{
  "encoder_widths": [128, 256, 512],
  "decoder_fused_qkv": true,
  "decoder_positions": "learned",
  "decoder_tie_embeddings": false,
  "optimizer": "muon",
  "muon_scale": "match_rms_adamw",
  "nesterov": true,
  "lr_schedule": "wsd",
  "final_lr_fraction": 0.01,
  "adamw_weight_decay_other_params": 0
}
Rows from block 12 of the image encoder, named by matrix and row number. Each number is 128 + 24 x the weight over the matrix's rms, rounded and kept within 0 to 255. All counts start at 0. Numbers have three digits each.
# convs0: reduce pointwise conv (encoder.blocks.12.convs.0.weight, 256x512x1x1), inputs 342-511
convs0.57:114118112138098088145131133106124132132161125128129129127137147119124136107137123135128106114156134131132115124141137125086122137140132135134135092130116138119132128130130135131129127127116082129130119137122119118116123112120121121128091106124125125100106122132124131111129139143118140108134087100120132115128125134123113126127138124130123110127115126128112127113126125103121120152131129150134119115121143109103118127095151132148127124130129143123129136158129118101134119112162142114143113138154131134168149119
convs0.58:107112125104100181123131128128131133127117127127122126130143152134113117127158125137095139112152124125132099127133124129100128137130137118139139130135114133134134100136130141131159136122116112133115129151144150127089136098072132122128099141107132137123142128123135137105129147128133136144140130100113143139125133125097156139124141135133134135139133138133087135110121143113142129144119133125129120143115134101113099149144104116127134133128128141139139131133131126134144154153130138140122141103135126149120117128
convs0.59:105087142097086137135131135124125130132145127120134129137144112146127124200121067101126132086066143130133109115099124148096114124174122115121115115110123127116110086124125120115160121119137153117110116136108120117109106125107119121109148132138117129122121121144161129118118123113112111128105125170110121119120105126094136134118154120121118128114129130120135122162114141096106132107133116067116167128106105147118157088116089117123119118118122160111080130129164110103087110164132144065126129132136135126123096133
convs0.60:140116126092096153146133112126119121120123122126123123118139121093122126080097097155124056090077118101111104104122107140139122130108116151127088103132128126163133137137133132142108139143093132150118128133146130119093142094161140132130126131099136171126122135135078128123125137132110131103125118123129127125131128124137148126128143120124119111123111124212172114096117126144099121141131122126125104120089141108095140104107126156144121123120125149124104130062130148216108094157122096117088090113112141117142093130
convs0.61:123090102101094109122119138124122131121156129120140126129110167111125135111116163172109205123136115069102142134101119147138122150098144132171129136127127134091132115075125131123109122108201214133115132148111105149129133096121133137127131090129117108109093117150129129153129121093150136132131137097115132146121113109156091125130150128127125153125080130135094132146134132101118113146151124096126105099134135090115090133104159114154131130137129164134155123110195113075123136173109083146128129129144134138117086139
convs0.62:163211108099130160124132134124135105134093125124125129140178141142143133166118189124154212089137125155090134128107134148175134115109123131103112086125093136166145050145127123132085120117114104123129125135125119127138145171106104112134137109188124130102125131136128125098144137175126132106146100129107132117129145138095162132132153122128128122118155131090135116107114146129075122130124130125113102131110160117127112117115164138134115123114118087124044122186113145097135064139088134139133117179120138132171078137
convs0.63:107123175110099082155136137158129132132118127130128129126128138130146126135136127090128123134151123131124081147118119092190128138097104139168148142134096143169121130141126129130118125107199134117125141129111089144164133092151139150143148086146127090111109132147094132087114138127142134116134175117125138164122148115134099141136114138136135154138093139147167120111146194115124132135156135143137152145109125122086137142152067130138139137135135118136136150129122151107121098146102056116190117141139106139126167121
convs0.64:121163079153139158101129123150120144123148119126110121125128150122115125110127183082110211167169138153122191095089121116134114107076154117111064102125133115108128122087139119124095123123154099122146127102116130110128181118119113103123138173116125129114118124106173116105078107158095106105135116076114127126123125130138105133133127130136133151124142128151083131103120085158116125125145123146150145125063143132110115071118122119117131128136129092140138114122136123092170169159165126167141112122117142124156178146
convs0.65:116112137145104118133127150115128145127125132134153130145144154126127135098145110104126187118149117184146130168133136145110123116134181118183101135127159125114140151111143128124079125123144173130103118136198120159108139158162132144142124080142132122121119143142106133158091130170126142139108134062149129132132160153151130119135086125125126138122187124135154130089100175133098120116203129124114059137207111107141090094152124134120127125122124117126106130119101142123126113111140123130220093146092132112076097132
convs0.66:212142115097164104149124122109127103126150123126117128121158131158133132159136089130145119116107112140130157133090112133122135127111093122148157142130104152166136092135127150132056121130085175116098140111128128106106166149125133130127101141143130141124129116185119138134156120054135126133144116119125133150128147131128085148131126130128131113124126140166077128093130113159146129124113129088128126139110058136165111107143088144064128129128125148135107126149111086120111122164133189097145101142139120138134183127
convs0.67:224123128103184071164124119157126082128122133126126129120134093126103133097132159120126132145082168132127125114129136129108139127114091132109129147130173161123112104145134149136085125136104148168138132133163122130114225139146119146127126132146130103122128124140108135106105143077128137138183128156139141118129130134159172135140125139137136153139131141125093124166137136127094128134155138079129135151074129130146081154113133130149128137146136097133097135112077159120155113153101113140149121089137147145128089146
convs0.68:176071122140103142137127132122123140121100120127136126124110119155114121164127107139142088119129161118134165101119138137151127131224112156095137124132174138112119144120132120131159139114085150138115129140084088051059110147131142122145159078140134092143074135135107131100128125127112126157109144116150109152129116146136171129127121126128127149124117121111187122130134085082183123129087125149120123126126160147180213107127172130101127126121121115130131131166155107153137095101113134110167131129123124128138115139
convs0.69:151177119185112118147121121130130134123138126132121128129134062147122118166104110075151169123114079032112164116124107117109134109115249132089171151127111129082116173115120122125099127124100150114128132099122075110128168058111121132129132143112128126114088124133078115111118110130109110096146125109123124127126123110206071133125136126134134112131127142161190136130133128107121138124111131110132097139166117131085086095174184128112131128115127098141208125191189132137129065145086220060112132147121133122163132137
convs0.70:140088148137150156122122129087125117133084129127147126127144110112128124151148089129138120149135098128137080146086126113118133107142150152164088169119171134137097131119125133131115119140169132123074120107121095129108076167153126115125127132131125076116082118147084123173082134134132129088112160156126133127124131143120164111121132116112113100120123113117141111150124078134089126120154122171109088122090134121148152082119113137177128115125118105117155128133138134092109081110199137106088100142101120138110130110
convs0.71:104168140145079097145130123113126124131121118130139126130151151127156131097120137149084088145146128090131113145120136150069129111125090145181147131128148147078113190139129119126122141130128176126138115145113134132105161099062119138131111132173122164090149122128110120101100111116119140133145103132116135160122122136091095125142137137135136118136086133125148130205137135142205127143121133102134114131097133144096116137103068159130129136123133145139163126137141109171090078132108186093133114136158118126147066125
convs0.72:107109115087137129200123134124133112126099139129120129130140172119122127119122108105130132154189098097122141100066119115078134113171094122113120152129123134114133171086107119126124140125165188141078133124151078134119093103129117146124113078116128131122128129115121115192111113142136127156082078104137112132124111123113114126137112141137140153135142145094151126090132126134115134133122141217146158148128074117078153080133130163136136139139138123142178116127136093117184105134078137178143127125134120118220145141
convs0.73:124153125078107155121133148110130133133137123139133132134126126109124135144133112114152140092151146099135147181128102139134145106156124121128128124129101118137132123132137111116120130121137166124122145138120120080115104196125124133124135128106127108139119130132113122159118114136157125183091115140136114121128116129083102134137095137131137112132175132097092123188138196174081121131114137064132212124160102152163121165148133118173140136137133113129156113086106123139128108117125159104120146154095144146179165135
convs0.74:086124131166093132194120127065125107127142127132133124136138139124144129090116074093118153162119125144095124083106118133080119114123116110054128084122077110094099141119099096116096117119068113102190113140079092135075144079143120116112127095147120085095108120114153121096124137076153138132115199121114135126125107118153073120125118125123122132129169121114144134137143195126118118130139127196111102131104113089184146107126141141105121129138125071119173132109093129151106156085110150131087137123141125133135157122
convs0.75:140074115076143130142128120143124117124110120126111124127176135107127123092144099144132202095108156117119142158160110131147117123121078108063151108116121120143111094134107126130085120114188122122205139112127136066078159163088114115130181179111123144142136124124115112153111113076133113160081092101128105117120113108118153131133124132134135133129148133192136129103129143119193152122116139087130093144152148129053094122109142108112136134142133200131120144174160159151159110107157092099115143123129125127143159123
convs0.76:180112141162129150101120122115129140126144131134128129118109155140132137107136036151141143161130114150133131137144105126044136133103151158085174145140142147141139136150126142133206148134140129150074126132131117116175048127094133141156146166099138116126138126129111138139114133177128128096136116124134129122132146120147058134135141132136135127139147140188158143113133153159161131146118142134125122139117097075144123110157104142114137131135132171126102137090136142119149173096153121202127160170147133146111116128
convs0.77:109166147125129155153143119164132126135107128141126130136151150116142113135115179137144131196100106121142140113125140130153123142145123112116131140129074126108119102147136129130103127134149147148107126146080150131113108091108120142129106144119134154109140124113150127100147121165099121119134108153123112114132131157183087107136114124123126119121121124118117127082106099111128121121084121084123134144140148177064154123114124101162131123106123160118158119058046152097106090089192138130219114140116129129139090131
convs0.78:099156134142147141138128120076131131134119127125138129106134140140111127150133114152133107146149183135089101148160104130104129118130106131138150115123137137133126148108136126135136132117101137130050142110140095108153122136117136135129134124127134161115111128104078125144160108105130117126143155121131130117131127134128123129128140127131133137137125135153105137116133116129165144114123129147136106130127074178141146107129088124141130134134132160126077135123196127102167098112135138110129139127141129105136140141
convs0.79:139112096108127102048130121133126109126111127127108126127137100125126121117146157122105161099147139119142093128171112133111128131146126118131133114128107135092124112121125131131178130132114169125126126129164083098154143120036128136136110118115127124143107129127098123113135121131131127145076120105143113133127115130125174125128085126127126131128107122164168134070112155135117135121104131114119163126112087127139120117106040118185123128133132100117141130156094145089117120101150115150175127159104138148150109130
convs0.80:130184089135140134104127128133126126128109124129125126126125154123138129081119110121128148122135133176123115124088139125119122136113092117136134132140152125087171114120152130140180117131157167126134121141090108126132153105137126103122113146115130188130181136138142131142136147163119138161128144148135133093131142133109118144130130130136135107133145133130130148142133124142138132141100136123141088128162145123091077111110176131173134132123131113127127132126132136078153134138091152093045126216130127139114110132
convs0.81:149162149124126099134136136105139119128095133138113137127154168132139132105124169103071072064148075104144150125113145142046141127088190141129126097123153120184127124097147137131188134133140132157154129149216118133102113145121124129132121118165126147157125116137173126130126126221125115169120165152128135145126118147096154121141142130129129115126065136119203126093142164187102140124076129118126158131111078186197104048169156138154126129131125136132123132140163061050117118072071106121137135126149120117127172132
convs0.82:193129128153055143161126135100132144128114138128130130138149066129138135138114127092107139104144089119138153132076151136112115136168146128127094124128105129094142150129130154132092132138171195152087123129122134115145102105068136134123061083131125129156138115145096131133125128135110117160117146129139109139122149133156078125129150132126130133121105136111129129172120101118159126104142132119127125117159188160098126175137104130100136129126125132133142118075117161083125124105164126151094125108119130123169118129
convs0.83:125168127082109150108121128116128157125164124127121126128123091128130130140115134086123121065094119112127125123104132120107131126096103142173131191121178140208129133115126139128124119138165171119102131120109138137114100098175121132132070158175128131141146137143130129086125147127144131122136107118140134154126125135164127146127156133138134141140137135079110136099130136131133145124111135101145135141234099134151118177110117139104136134143133080132099138055153141155094148127127154163139153143138130130125131131
convs0.84:102141103141134162111124133132131122137117131129123130125133130119119137075128071138119122088117110200112140117135131117175119101123111112084112122132092136075136068129141133131091129121144108120116134101131147117138101116109135118111138093127132114132108151105115136101099124150116104100113120146149108132141131140154174135124117123127125111126116129121108124140116133136072120158124122078125155110092113117104134077108161128108118126101125096125102119130153150082160115092076147167139094103134113137124081124
convs0.85:178103124061137140088131122123136119138118140123135138136114116127114118108134139147132134120171109113130218140118139124106130136117105120073124122122097120088115108130137140131161136142166089134129134153105113101138074141148121116114149115127123139127165125125130131121113122174125129115116165121131124136129125122122192119132131124124122128125136121121154121149118145114134129136117121117136139122128147118130122150110185122107126125137130157119139116111123177125108120126137081179116108104119124114147077132
convs0.86:111140146087187136144128142170125133131154129144141127125128146117126144101115188155113173122103084166126166136103118133122133115129161122091158130136072137186117112124123135129156115135107096108123120123105114040118147092111130133121107111102126143137134119113117128082094124210133133082111099133138127122128124129117111122122116117119121129126116124080080131116116113167113121129112122142122106125056165132147099181109110144153114120127121156114096122127158081148110124173145074087145122082140131139144139122
convs0.87:158106111130145160156141115112128108134145131135112129121101145133113127085136093151141108133165081077118091119128131129120136150170127142135130125131108119185134120131121121126112134133125196123112131137105127065103119093201121122123120255147131136155148129127145135124159115106129136107122091142139120137135109107094136150117134130133131136131083133133156124183125138085188126135115126150133169142172199111181116198106117111104128133125128118139065136100126163224139138099108091106169114084132136117126188134
convs0.88:112177143136118165080128118116128137124136125122128127137130121122147121120116161127156124135138148140107061137155126118122126120132097104176091137124136102148126196102108119124117124134058105119135131124118105074134094090147120120109149123140118108119139126122122117143146129038101109068131122155106123146126094136121073108136123125124127130121136128140092130159110087129167131114088129151129115110127113083148133177118119147165131125121126154118155108117110118122092106155191134081085141103124115129137141112
convs0.89:141070140113158127055131149143136125134155135141134133129091115114117140062152175195144129134094143093143143122130125137143142119092142124074106098122090136123128105135120130127126122136169152124114120106078135101148120166116110130111128113118122128114117124152122124162144122114109123137145103122101135129116120098129111118126122126123126112121169135097112135116140105148160114144104126115127143127136124126061191107140098139107125126136124137121163133127120114135132073059127129097144136097137126107101192141
convs0.90:136148156115086092120138133139131093139111132136115134132136153147129120145128147104146150091145132202105111109138135127140132120132125117132142132121154134117143138142123117125068129131123129148104128145112088114073235215133123137132108141132125132099099123146095130127152147170130144194144137164122144113124129122088129127132110127130130134129111121110119133202112102134094118125186133083122180129165110161095191077179092090119131130121132132121095123169148120131172111161122115099154139153125111118087127121
convs0.91:107133125132123114123138121125129105124143134127116132138140089146126137112124078172146112074097118119137151109076132131162126141068113136115135122147119139137137106138146132140153142133121104150150128125113169155139086088170136135134078102127133135165105128165155132093104114171116148145116091164129132169133152109144094146122137130126128115126108127122106132151119098168142122128118120152127149151085104163070097132114120129155124128129127103129184127180054112075151098137070126201108114080119115123145089136
convs0.92:074105121095076186149133122129130127136162130126127131131137104139132137165093087103101232135133104149127168146111121138099126135108113134096092105137103140147121072131132124123155134118091119127211125149088157140193178129160125142136156093124124149124123121142118128120094130105115128114118139087144108140122158119140078123125125124126126099128087132116095121101112145107103120131117131144122060131175080129127062112104123150184128125118127145122171117079099113152116067151095115099150138127130114122124125117
convs0.93:032096127140125042123116129136132137122090132123123130134095100145140136146137088165082143101130170152128147106111131114084120127162141105143138183112171113135136131073137133131126115135109091117160127127113125128090089146067134114125109119142127138155134121126121118116168120150141109121124153166125124118125089130121102123134132127134127155126141129159129121211116122141127121134172127162132101110142114144138115172124117148103132130117128111125133125093136094093123133168170108125119163153130134114083162141
convs0.94:146126138121155167114131132129134098136135130130118132124130116139119122102124151092119115167164152121126139138118143122055143118095141130170136133125094104097134158155113134131134124122122111133062124107085047065111103064131115144131139141136122109118129122107087121104133097132136143122108134131116120139123128109102184121132131128128129130130154127152130108165127111172100126130160131161130152118106130102107109092118169114110126132126130105113146126143102145107128110046100095097112136146123150131128105136
convs0.95:143118124107115155074126130143133114131136132129118130125117141113135132125114118115139141137131090080125059125118136115053124134255173150131164156145155168093138135138144147140077151129234166160134139141134101197139144144150152171151200105175134119119133139154133145080111136106146150047159182083151147131137167135166191137135126137135135114137113139082104139055120157214140129144125135212139156128117130106161200125125117126152144134123132140141096130107123127126129142154114115098101126093124131141096127134
convs0.96:121127137067128135077127130131122119126161117129109122120112177131116112112124072102132136128148114122122153093111117120123123115090183128128099105122137120133133132126123126122156129130129123133060123114202127255141150077137124118128104164100125147108099120128126120168116111060104115059129115116119126127123125140142110126131124126128127121126087125099138126135118164133103128130140127076140114115136132118201201126125126117116126127125125102127105117169141141111125127182098143079103127102114124126107251119
convs0.97:127162145163075105126141139140141108140143147144141138134140136114118140101115096131091102127124090116148144134150148135110131132163111116183147171126115140113139125065135155126097123133124145139144142110159121107116147114115140124142044177093132101134129125129191137113116134164163124127123171200112137146131125124149117117120155121123120095121132131158152125207120078091121120141140122156124100113036123199148119114174134110123124123129123123110089129118144114105163083132107158134075138083143121123091158134
convs0.98:065111111152065156152120142091127129119119128110147127134139120111134122117109110101105095151164115127119150130134137147160116143103157152111112129136147133113121123104142147139138139148088143127111133112147144128180162165145137125136141104138132160137122133152117133097184145126131141118103127142135128125132139169142137130138115130124128123128108137147145131154135113125093123144141125124136136116165095095173144106150119138130129130138125120133097124113077109123113146145144179099178115123139131132188126120
convs0.99:048201126131073092150119120153132118125089132117124127127127104113141134114107182109110138126131123098129088129103141107114125124084119117142159142135111128078136110152124132130126124132115155127104125125082129175153146120114131129125105091135129142131095136130118128129106146078143128106146110058122133138130136129109087122128102125122124145123079123113149138202128138139163122107123128099118130116057110092120186120121103133122126126118127159124175124038093122066135123129090111161065105161112125138170215114
convs0.100:130178116129134132139145127132134132131109128136125134133097136127135120146106126113122139139154105106114086140116139130169142140145141123123162180130193133160118116142129121127127129123147124131170129152164113116091120138187135131122106137108133150126146126113160140086163148102155147147123149156125134147134130137144126119129126127122122126123069126119086117156139141144081133140116121126116075129120146083081120161142120109148123131131128156123136117191127146140144058123140091150100160149111129108131128131
convs0.101:176154100167157116106122139113132114134088125133126133127147180110121123139145167152123134188175106146128099160124103111100141120147125151167104094120119126116126150105133118122153117116104179117099123123140124128115130184180107141127100076149123133119113124123069127186156123170130120113133093090127134101119134110189067127122124129127128124115167130137108121086149175124104121143120122139130126133160131146181167104107142134173124127143128114139121134106157141109130195116129145074189101145125123122147151146
convs0.102:137115135181133126169126133156135109137148131135120134131136186132114135111143181101121160099085123077143121110073122136164133124125134127150138149110119147079132162120128129129106129121136091137121130125127212130091105136118137137145107164137128149131098129146117130185154124172119118110189148126140144143128122132080159122124117119123122126124154114125117144121117128074172124115114119085110122120223115117087159116104072113148118121130123175120134122128118130145097122193112164130115128112130119154104128117
convs0.103:175114139109120125125136141154133128134160137134138135136166170135156132116166129101136130145123115112115153155139117140134127134131175116109141128122095118099117196119119122129123137143130118147160139117063124138104118242161138129122086138159128106095120131154100119133097106135121131093150119130128131142132110139090091132141126131130134126130116129107074127123127093117125132127137135135138149127145122119166163129106170135110131131120131086129132131207101110150116138100122243092139094149121127127117082138
convs0.104:171118088142103071173131130111132112130132126135130131120174145139118124146106135090174110134134133151145137131086157125076118156069138126140122152132099118093126135166142163140128113151165101125100129143180131137134083180098137127126100131132129131141115122131179125148159134140133156093115121134120130117129147149109117121135127134127132127136133136116141127171110139095143139117116133115124127156082154132116124147119126121105129131138127143135077115102128177109132167082090152088115107119121137142136096127
convs0.105:133119152120128115175118145103130128127149137120136128131101116109125127142131162096101170130143179126108067141150142125101115173113184127110090141127161132128127085128143156135094114128097139132137117148148130149120183147140127164133094142102125113148102126110176134094161132148132115131134124123142122111128146151116080121131134126123125099132123125133160134137116139067118130107112126099128144121121113119142122156120182109118117125116124112132103129203124169115142114188078084137107133085116130107132078133
convs0.106:109102156132121097061131136126128134131081133130122130131122092115139134099134179128120083154097125141106139137133125135152130120159199143126140134129134119141132115122143138133104125127140059106154135126133140124137165143141126133133116162092130153143128127136141131100110132121128135123110106143126129139134124132128129117119093126120125132124154120099147129135144116149100134129123121090124135118151089144112127137137156116135123125129129160133133140160128145074146137116111143108102115158123110124122118113
convs0.107:122089144078093116111128117157123116124121130133139124127128105125130128161139155198052119185094081167144150147170108136148112147061216116123101156126119124100153139121146132138165124124131135119151133136127120095111107109106130115114170163120133109103108130143100126097118111100131128115078121127142117107136142115102140119118114119116119140122140123103122107116127095164168125104098117101124088121151184103094123152135128142147114119122116153127112113115189124123185204100125095124134121131145138129149148136
convs0.108:102136119126121083103134120145129134131148131119135130125113120126115131088129169091132159112098148168125129109152132125105135124086120133057117143130117120166154156159139137142165141135125153130168136144171163067144152079157140112129081129100136114136081131158145134145170140096142141111149074109143131145134113114119121115109101114111111117113131116107156125150115180099159112121116109136117105101098034165182123090143131129140117116121116110115089111078142112089140116109093180121145107134118119137135162111
convs0.109:150172169118116094083135127124129140127081130122130129137117114135117126124108165082082162134105100117137136144115121125100118118178094131125147147139100144076132142144138132132134127129116118131112132138148160173171161112112132150124107114130128096163146132118183141173105155121144138180145173116145132107137124126137185132123129122123123140126108118126163127133135131163146127124119121105116116110082098094099127101125123107127135123130122145125193127132094096175144180156225098117146145060159135126108164126
convs0.110:120120112113131107158121113157125112127094123125126125124129093112121119077118169081088128144129147168124175130174108110106135123111164139068142084124101117068126158102127115124190125118135102120061130137163114241119119175072131112121096079130129141131152130111110133098119130140123127142151137118115137126129100130097165123130148128126126123127156132171198126232107127118177125134133124098132181127139079110174205121134113121122133127128130129132146123135121134151112113077138102143183115145126122126130208128
convs0.111:175093137097098153151129139121127130128156125132134131139135121119151133123116154080121116155140104131130118122140115133132129124165067129090113123132142124151133167121128130131147119151152100113112129132202113123127145140150144103118145122133133165150165132115117130086149131116129129113119096100137127143133146107112114129121126127130128130129131124076135132096105170153124125129111126197129128122145161086095124092148171124125130127130130217136179127128165160104136170090100142129155124114130136130080091128
convs0.112:112142126117160105132135135149132118141133134145144134147085079115148135133122117097190159079133110133141089155141135133150137125131155115100157137138067122187138105118133143130145117144110139109139138103084186142131116080124138116135113055134137114124091132126121136168133131122118114213124104113135117160134083090112129125120123126122123116129125130139058135203121109109137112168127125096134103122122079070069103139134112103088119126126126226113096121165092132150139113139147165065118104151097119122144162127
convs0.113:137131125105123150193118119128122123121119122129126124121133112097125134169112133148142147109107131158124156100125144127155122140110186138184135197148098155140153135144133158145076122129101147134099134113137110117164170087140137154148183188198137117164141142134111136110104135140143142099130144117159126185137130122118120137127125132128130132127125133109209144111113122146146128137123132139131062127130104117132120103124182135166135128138128101128125113077086103114134129096088097080152098160128148122152179135
convs0.114:128124131144120137106122120122123136120116122124132126130110153133144128184149105166103131172154113067144113113102108133118111140139154104153122132124112123113114133114119148133128118123140093116129138128125115118147111139044138112126188144155129139144134134140084129156153130109120130130104141081135124131134116131142091137130138130130129145131153133127152145097103145102109132125132124127136111132124121144117156127126122126120124130135131120129092131119097095152136136106147118153153143124144136123100131133
convs0.115:073114103047093083122139124138123124123169120127137125124080105111123127132127138159083074099157136145146183125086130150160118137125151120106116098127119132108114167110123145128141119142103104138155134125169149039179129167149127117118098181104124127147145116111056130134155142111125117130105091113138115110127136124134119122127136128128129129129152134125143126138139138123121131122131127088126118137058144146049165158126115099164127131123126140132199134127128115128125156121101123199131114169127133121197122130
convs0.116:114154145173127137134123135117135128141122131127133132137093096110137129136141142184153168154155078133123101155068151119119121129157110126064141182124186146082111081123111135125112115126100161141102125158146173105110131122093139139128138110133127128138091137145155127092111113144139121219102110070158103113131106157145117116128152116122119140118138126108162126082099061133108126135149118113117114134135125136156137158143179115126122122110115153131111119127128109109131156153155076124134134153126127123111160110
convs0.117:153147113107150186129117133126132099127129129117142128136146108118133123118130115154146083125086076112136167136123129134111143167190078132066133225128153135090119135146134144126070125127119114129140124124183112172129116127106130126131162121071130162131121119139140132122130131119116152149108097121129127129128157136106103140129125127133132134125110132102093137173118169127108129134145125160144055124169161152068126124148092140147119130114127099143173127112068122127095153131078141117115095123135122126132083134
convs0.118:123114158166146139187122130135129162126098124127144130121113090196105120203119140115079100116151109092121149120152122128146136122132159119128143107120124109124150166127136131129113117139103125127079140146150098072150124095214118133125167082170133158139139122138135126073140119095116127097135081082116138132130127117140135121113196120125114115114139115124133115057155151169119128112135117094103104128118127114128139058130095116149114120129123156108114139147135159113130152148130167223130170088159112108154090120
convs0.119:148066109123116121106124135111130131134101131126129131140127119156161129144104150156143130108125156087127177144144129142106129125201139113096152128127126133143137081131133116123099120112178171113145130127167138080146154227101138134128072121159133144135105139125121131135148135134129135114132120097128135129129119123047108134124156127129124117119108129071139132073137143129119120139122126119121137128206116147074096125143165129118127127125124163125110140169143076192110144200166110098181159168173124122153175134
convs0.120:128102115144105124086128126118128107124141128128116128130107087101124133134141062119129086183130103131158141111093116115076139109076117116160152138131116140125120135123125121128119131118148146116140136128129204137114130140125133130127103152171130115139084132131116133164126132136123137106142097100118125135130120134086115134124128127126125127131062122119111126118121123160092134124097125130119102131155117105151084085107113121142115126125127100137139127101060184106121116126116123125113127097130133119190136130
convs0.121:107111143112125166120125139132127164129128134129130128134131128117129123078132188114118116139148081101115145101116135127187121118097128111189120095120107126061113095180130130121178123128095063109134121082099134090119127102193118105114101111110121135138130115126136116125119110113105104154117070073117118146119125117091134134127116128132129116131113133057131137161161144086108124151088129149136164134132119136130143146132057145126133133137130155119099134113136143123116186111090189081159096102136125124092142124
convs0.122:120140146213142140145141123111136152139097136136153135126120127128115139059114139115140151170120161137135096118113147125166150108163131137135112135128142104116173173140120134136098128144136124119147136117059143100153143129073123124120048107163129144127096136114062127105165119178148122138142117130114141143130116136106119140124144126129125139126107124112128125109130043182151127124095122133125130123131135217114153110141146119098134126116127158121141123111187135106118154131045124120093125140148133111113128143
convs0.123:093154139079099145099126150098126142130109135142148133131126147118129141143110138119095144136161105105124133163141143131040127120140062114192099139130164121167116162110109118130146128125099128131206123111154166161095121148100144124126108118120128112162184130114107116114122121094138132150098151151126116133124110145127124120129100123120122127126144116130138124081111106136145128113090123112120130137112123142116129133138120103116117123130123109130123108061169125124118209113107109146082134106103131122152086128
convs0.124:150134107111107139117131134121132106124120124126114128124129116138134118183120166159149126139141121125118150103159100123157135130140074115099124137130133142099105103132119122133121128131160092125132135162131110105108108102143128153133156098102137139124140132110103125088164132102126135109100119131145117107133162152127150105140129127124125164121123115059094133139117181107148139126145122161113115142177151126104183084124113115157111126132128156124088121088143132098168126135117092095163153130133122132095092107
convs0.125:130103139087123137156132118145123136132194131139142130142143130125134125160114165095081156089108139140136109119162123119110121117143191106115079123119094118070140078171134117113146120133125145115102114130131161129144137121120119118117121154155122125126158110137114121170137121149120133101129127156127109165120123132153117119138108129123125124135156114099097129108112128093071120128128126082113065129192123055091122136113161151122126128131124121128202129138057167114167120110161115149124130154122127152161167121
convs0.126:128115151116107153068128119129124148126123139135147123127165083119125134102123133112111185087122144105140137134164110132181147125108097122159058147135181130124112127136134123130119120124163104109100123140129090114142163132119138135132133085115131121133108125115102131084150128147137136175140171153131117137130152127126160120130134126122127120138079123104106136151112081130096127115096128108117135133136136161109089131163148131099129126126130165141163117209152189133093140084121106104077133106129120134096155117
convs0.127:121100134130098118116129124139130127133091133126141134128127108124126135147114108117134124126127155147109112131131109130121129129130162141086150119127111126155131103135133126130082134132141088127125129130181136127163150110148119123129123119110130122137113134124115129106120130162123123103117146143127128125127128130104131123125116125120125136123139121111136123153116117120111130105149126119126108117132119143138118149121140111126122123117129149129140130161122110100134151112121128140128136135133128118135113127
convs0.128:165121152097137112200127133070132133117127133118155128137127145126135117194149093154154136119158116070129126138177139117086126131110111108182128139132138127103140144128121132127105131131079131123079118114181078129155117081100130103119077174117123136078106117139102129130157127157125122104121137123117133131124124139154141138136145130135130149138075128105144129195138169160087129154181139158122201142117139131076129162108151126123129133136139181119119131123078106122129085082156172183137148105145130144075059129
convs0.129:114112154092134152101122124129128118126149130127104126107145117144097123198129122111131106113101111083112130108078101109083135124105160115109146153116083126097128115135127119120102121113098143133121114130139131192183158143071112141115102148182120141107173126128130118138159117055128125125123096110126129119127115137116181128135112129128124109129172129132137120117125112124112125114106130130126160131024109125153136088111129144110122130121125109119095130128156119150138082182142090140142146155106110129093110122
convs0.130:128110165105156162122131127160129136131113121124112129132127135112139118164113133151136229111140105122129135136143129126114129117141143121178146121121148114183131103101130112118068137128104133139192131127150135151091111109158128111112081123119125115137134132136106119070112115140121108107105127135132119113126112131161066129128143126128127108122099127065160129047114142140126128130134128118129128123151138115166190108151089127110127128120128095129094122120163084154129165178129153090124133141141124108101167134
convs0.131:071071121126122081091143129130131140135158132134130130128103136138113126114144170092144133109115150145142133098151119130140130125131209121173117139131165134099105141146109123130189134127148108120146123111173135178196176168132133128128119146124127126134179119115069127095116124212116117080128141245119124130125117125100097126125101128126126119120121124081126119083132080128180129119091123095121172131118099116193184089104122147112131124121128129133111123121099122107123147081111183085108122133101129126102135129
convs0.132:149134111076085147160121125138129104121135124128135127126134081110121123102130216142116048102086185096113092141129120114103125114144075121182095103117097120106130125121123115119145122125187086123110122141074131168109078151131114132128076152149121130109132125132099122130133124125124126166120120229129117121123135135106152123126126123125124116124113118165137125107127148099176121113096125169135199124090087165172187121115157128125124123125122141122090131145110151084124099139117184058156145133128114130073120114
convs0.133:098163143146121114065129128164126131130112127125127130118142162139123130158117131083097128123163154121150110165148130140110141127181173131111143123122130114172112095113119114117134130111148157136082121123133128153134115135109118083116118131134123150147076115146239112129116114129112112105147141114104128121121109119135118126126122131128129145124175128133113119133139159163164134136124124197129135124128127130126122096124133109102127126120128134126063127178106100106145094136114109123170112128116131139139144120
convs0.134:105118155165137123150134142149133158135100139135140132128145143146125123149135120132144109153101133119135133139117125116140133133096148133167130094122109108188147194118142129126136126143128153131077130136166172137077121139080120131117095169127125118128145128122117122118110123138150116115095132122145116085128117117186086125131120123121122114125144130099173125169127171117149126122147129152134099123158155124123106169139121106109121124122122134126077127104067102099120079143098107068177123082137133119165139124
convs0.135:125092110123051144115146116153134110134120123127099132136118087165142123120149147102156116138112077117104130127161141141160115122107152114100110126117190119106110112118118120126141123133145109121086117122168088102163106104147117119117041177110121130133067121107068119097159125127136128090136140133105137108117122127143156126132123128129132151137155130171136116117118133135156133116108132140137086126177146133127183156147099129134128129146133127130142135096131134098135089172114107098131126076136119130153128130
convs0.136:092146111128050108131120124135123114118100119121108122138104136103125117087128099176095113126132160081121158141141117131139117140080149106097089114136083127168132115104127134129106138130125110143146119123143149073156135130126143146135139146088128119126140128120172127221113129114118112189140125188140138101126119142135084119135123127130128117131099132163136129171115098132099129131129132099130146117122159143091168150126083132154134127130127255126169128141117097170151103120194138075120148130146135143135099131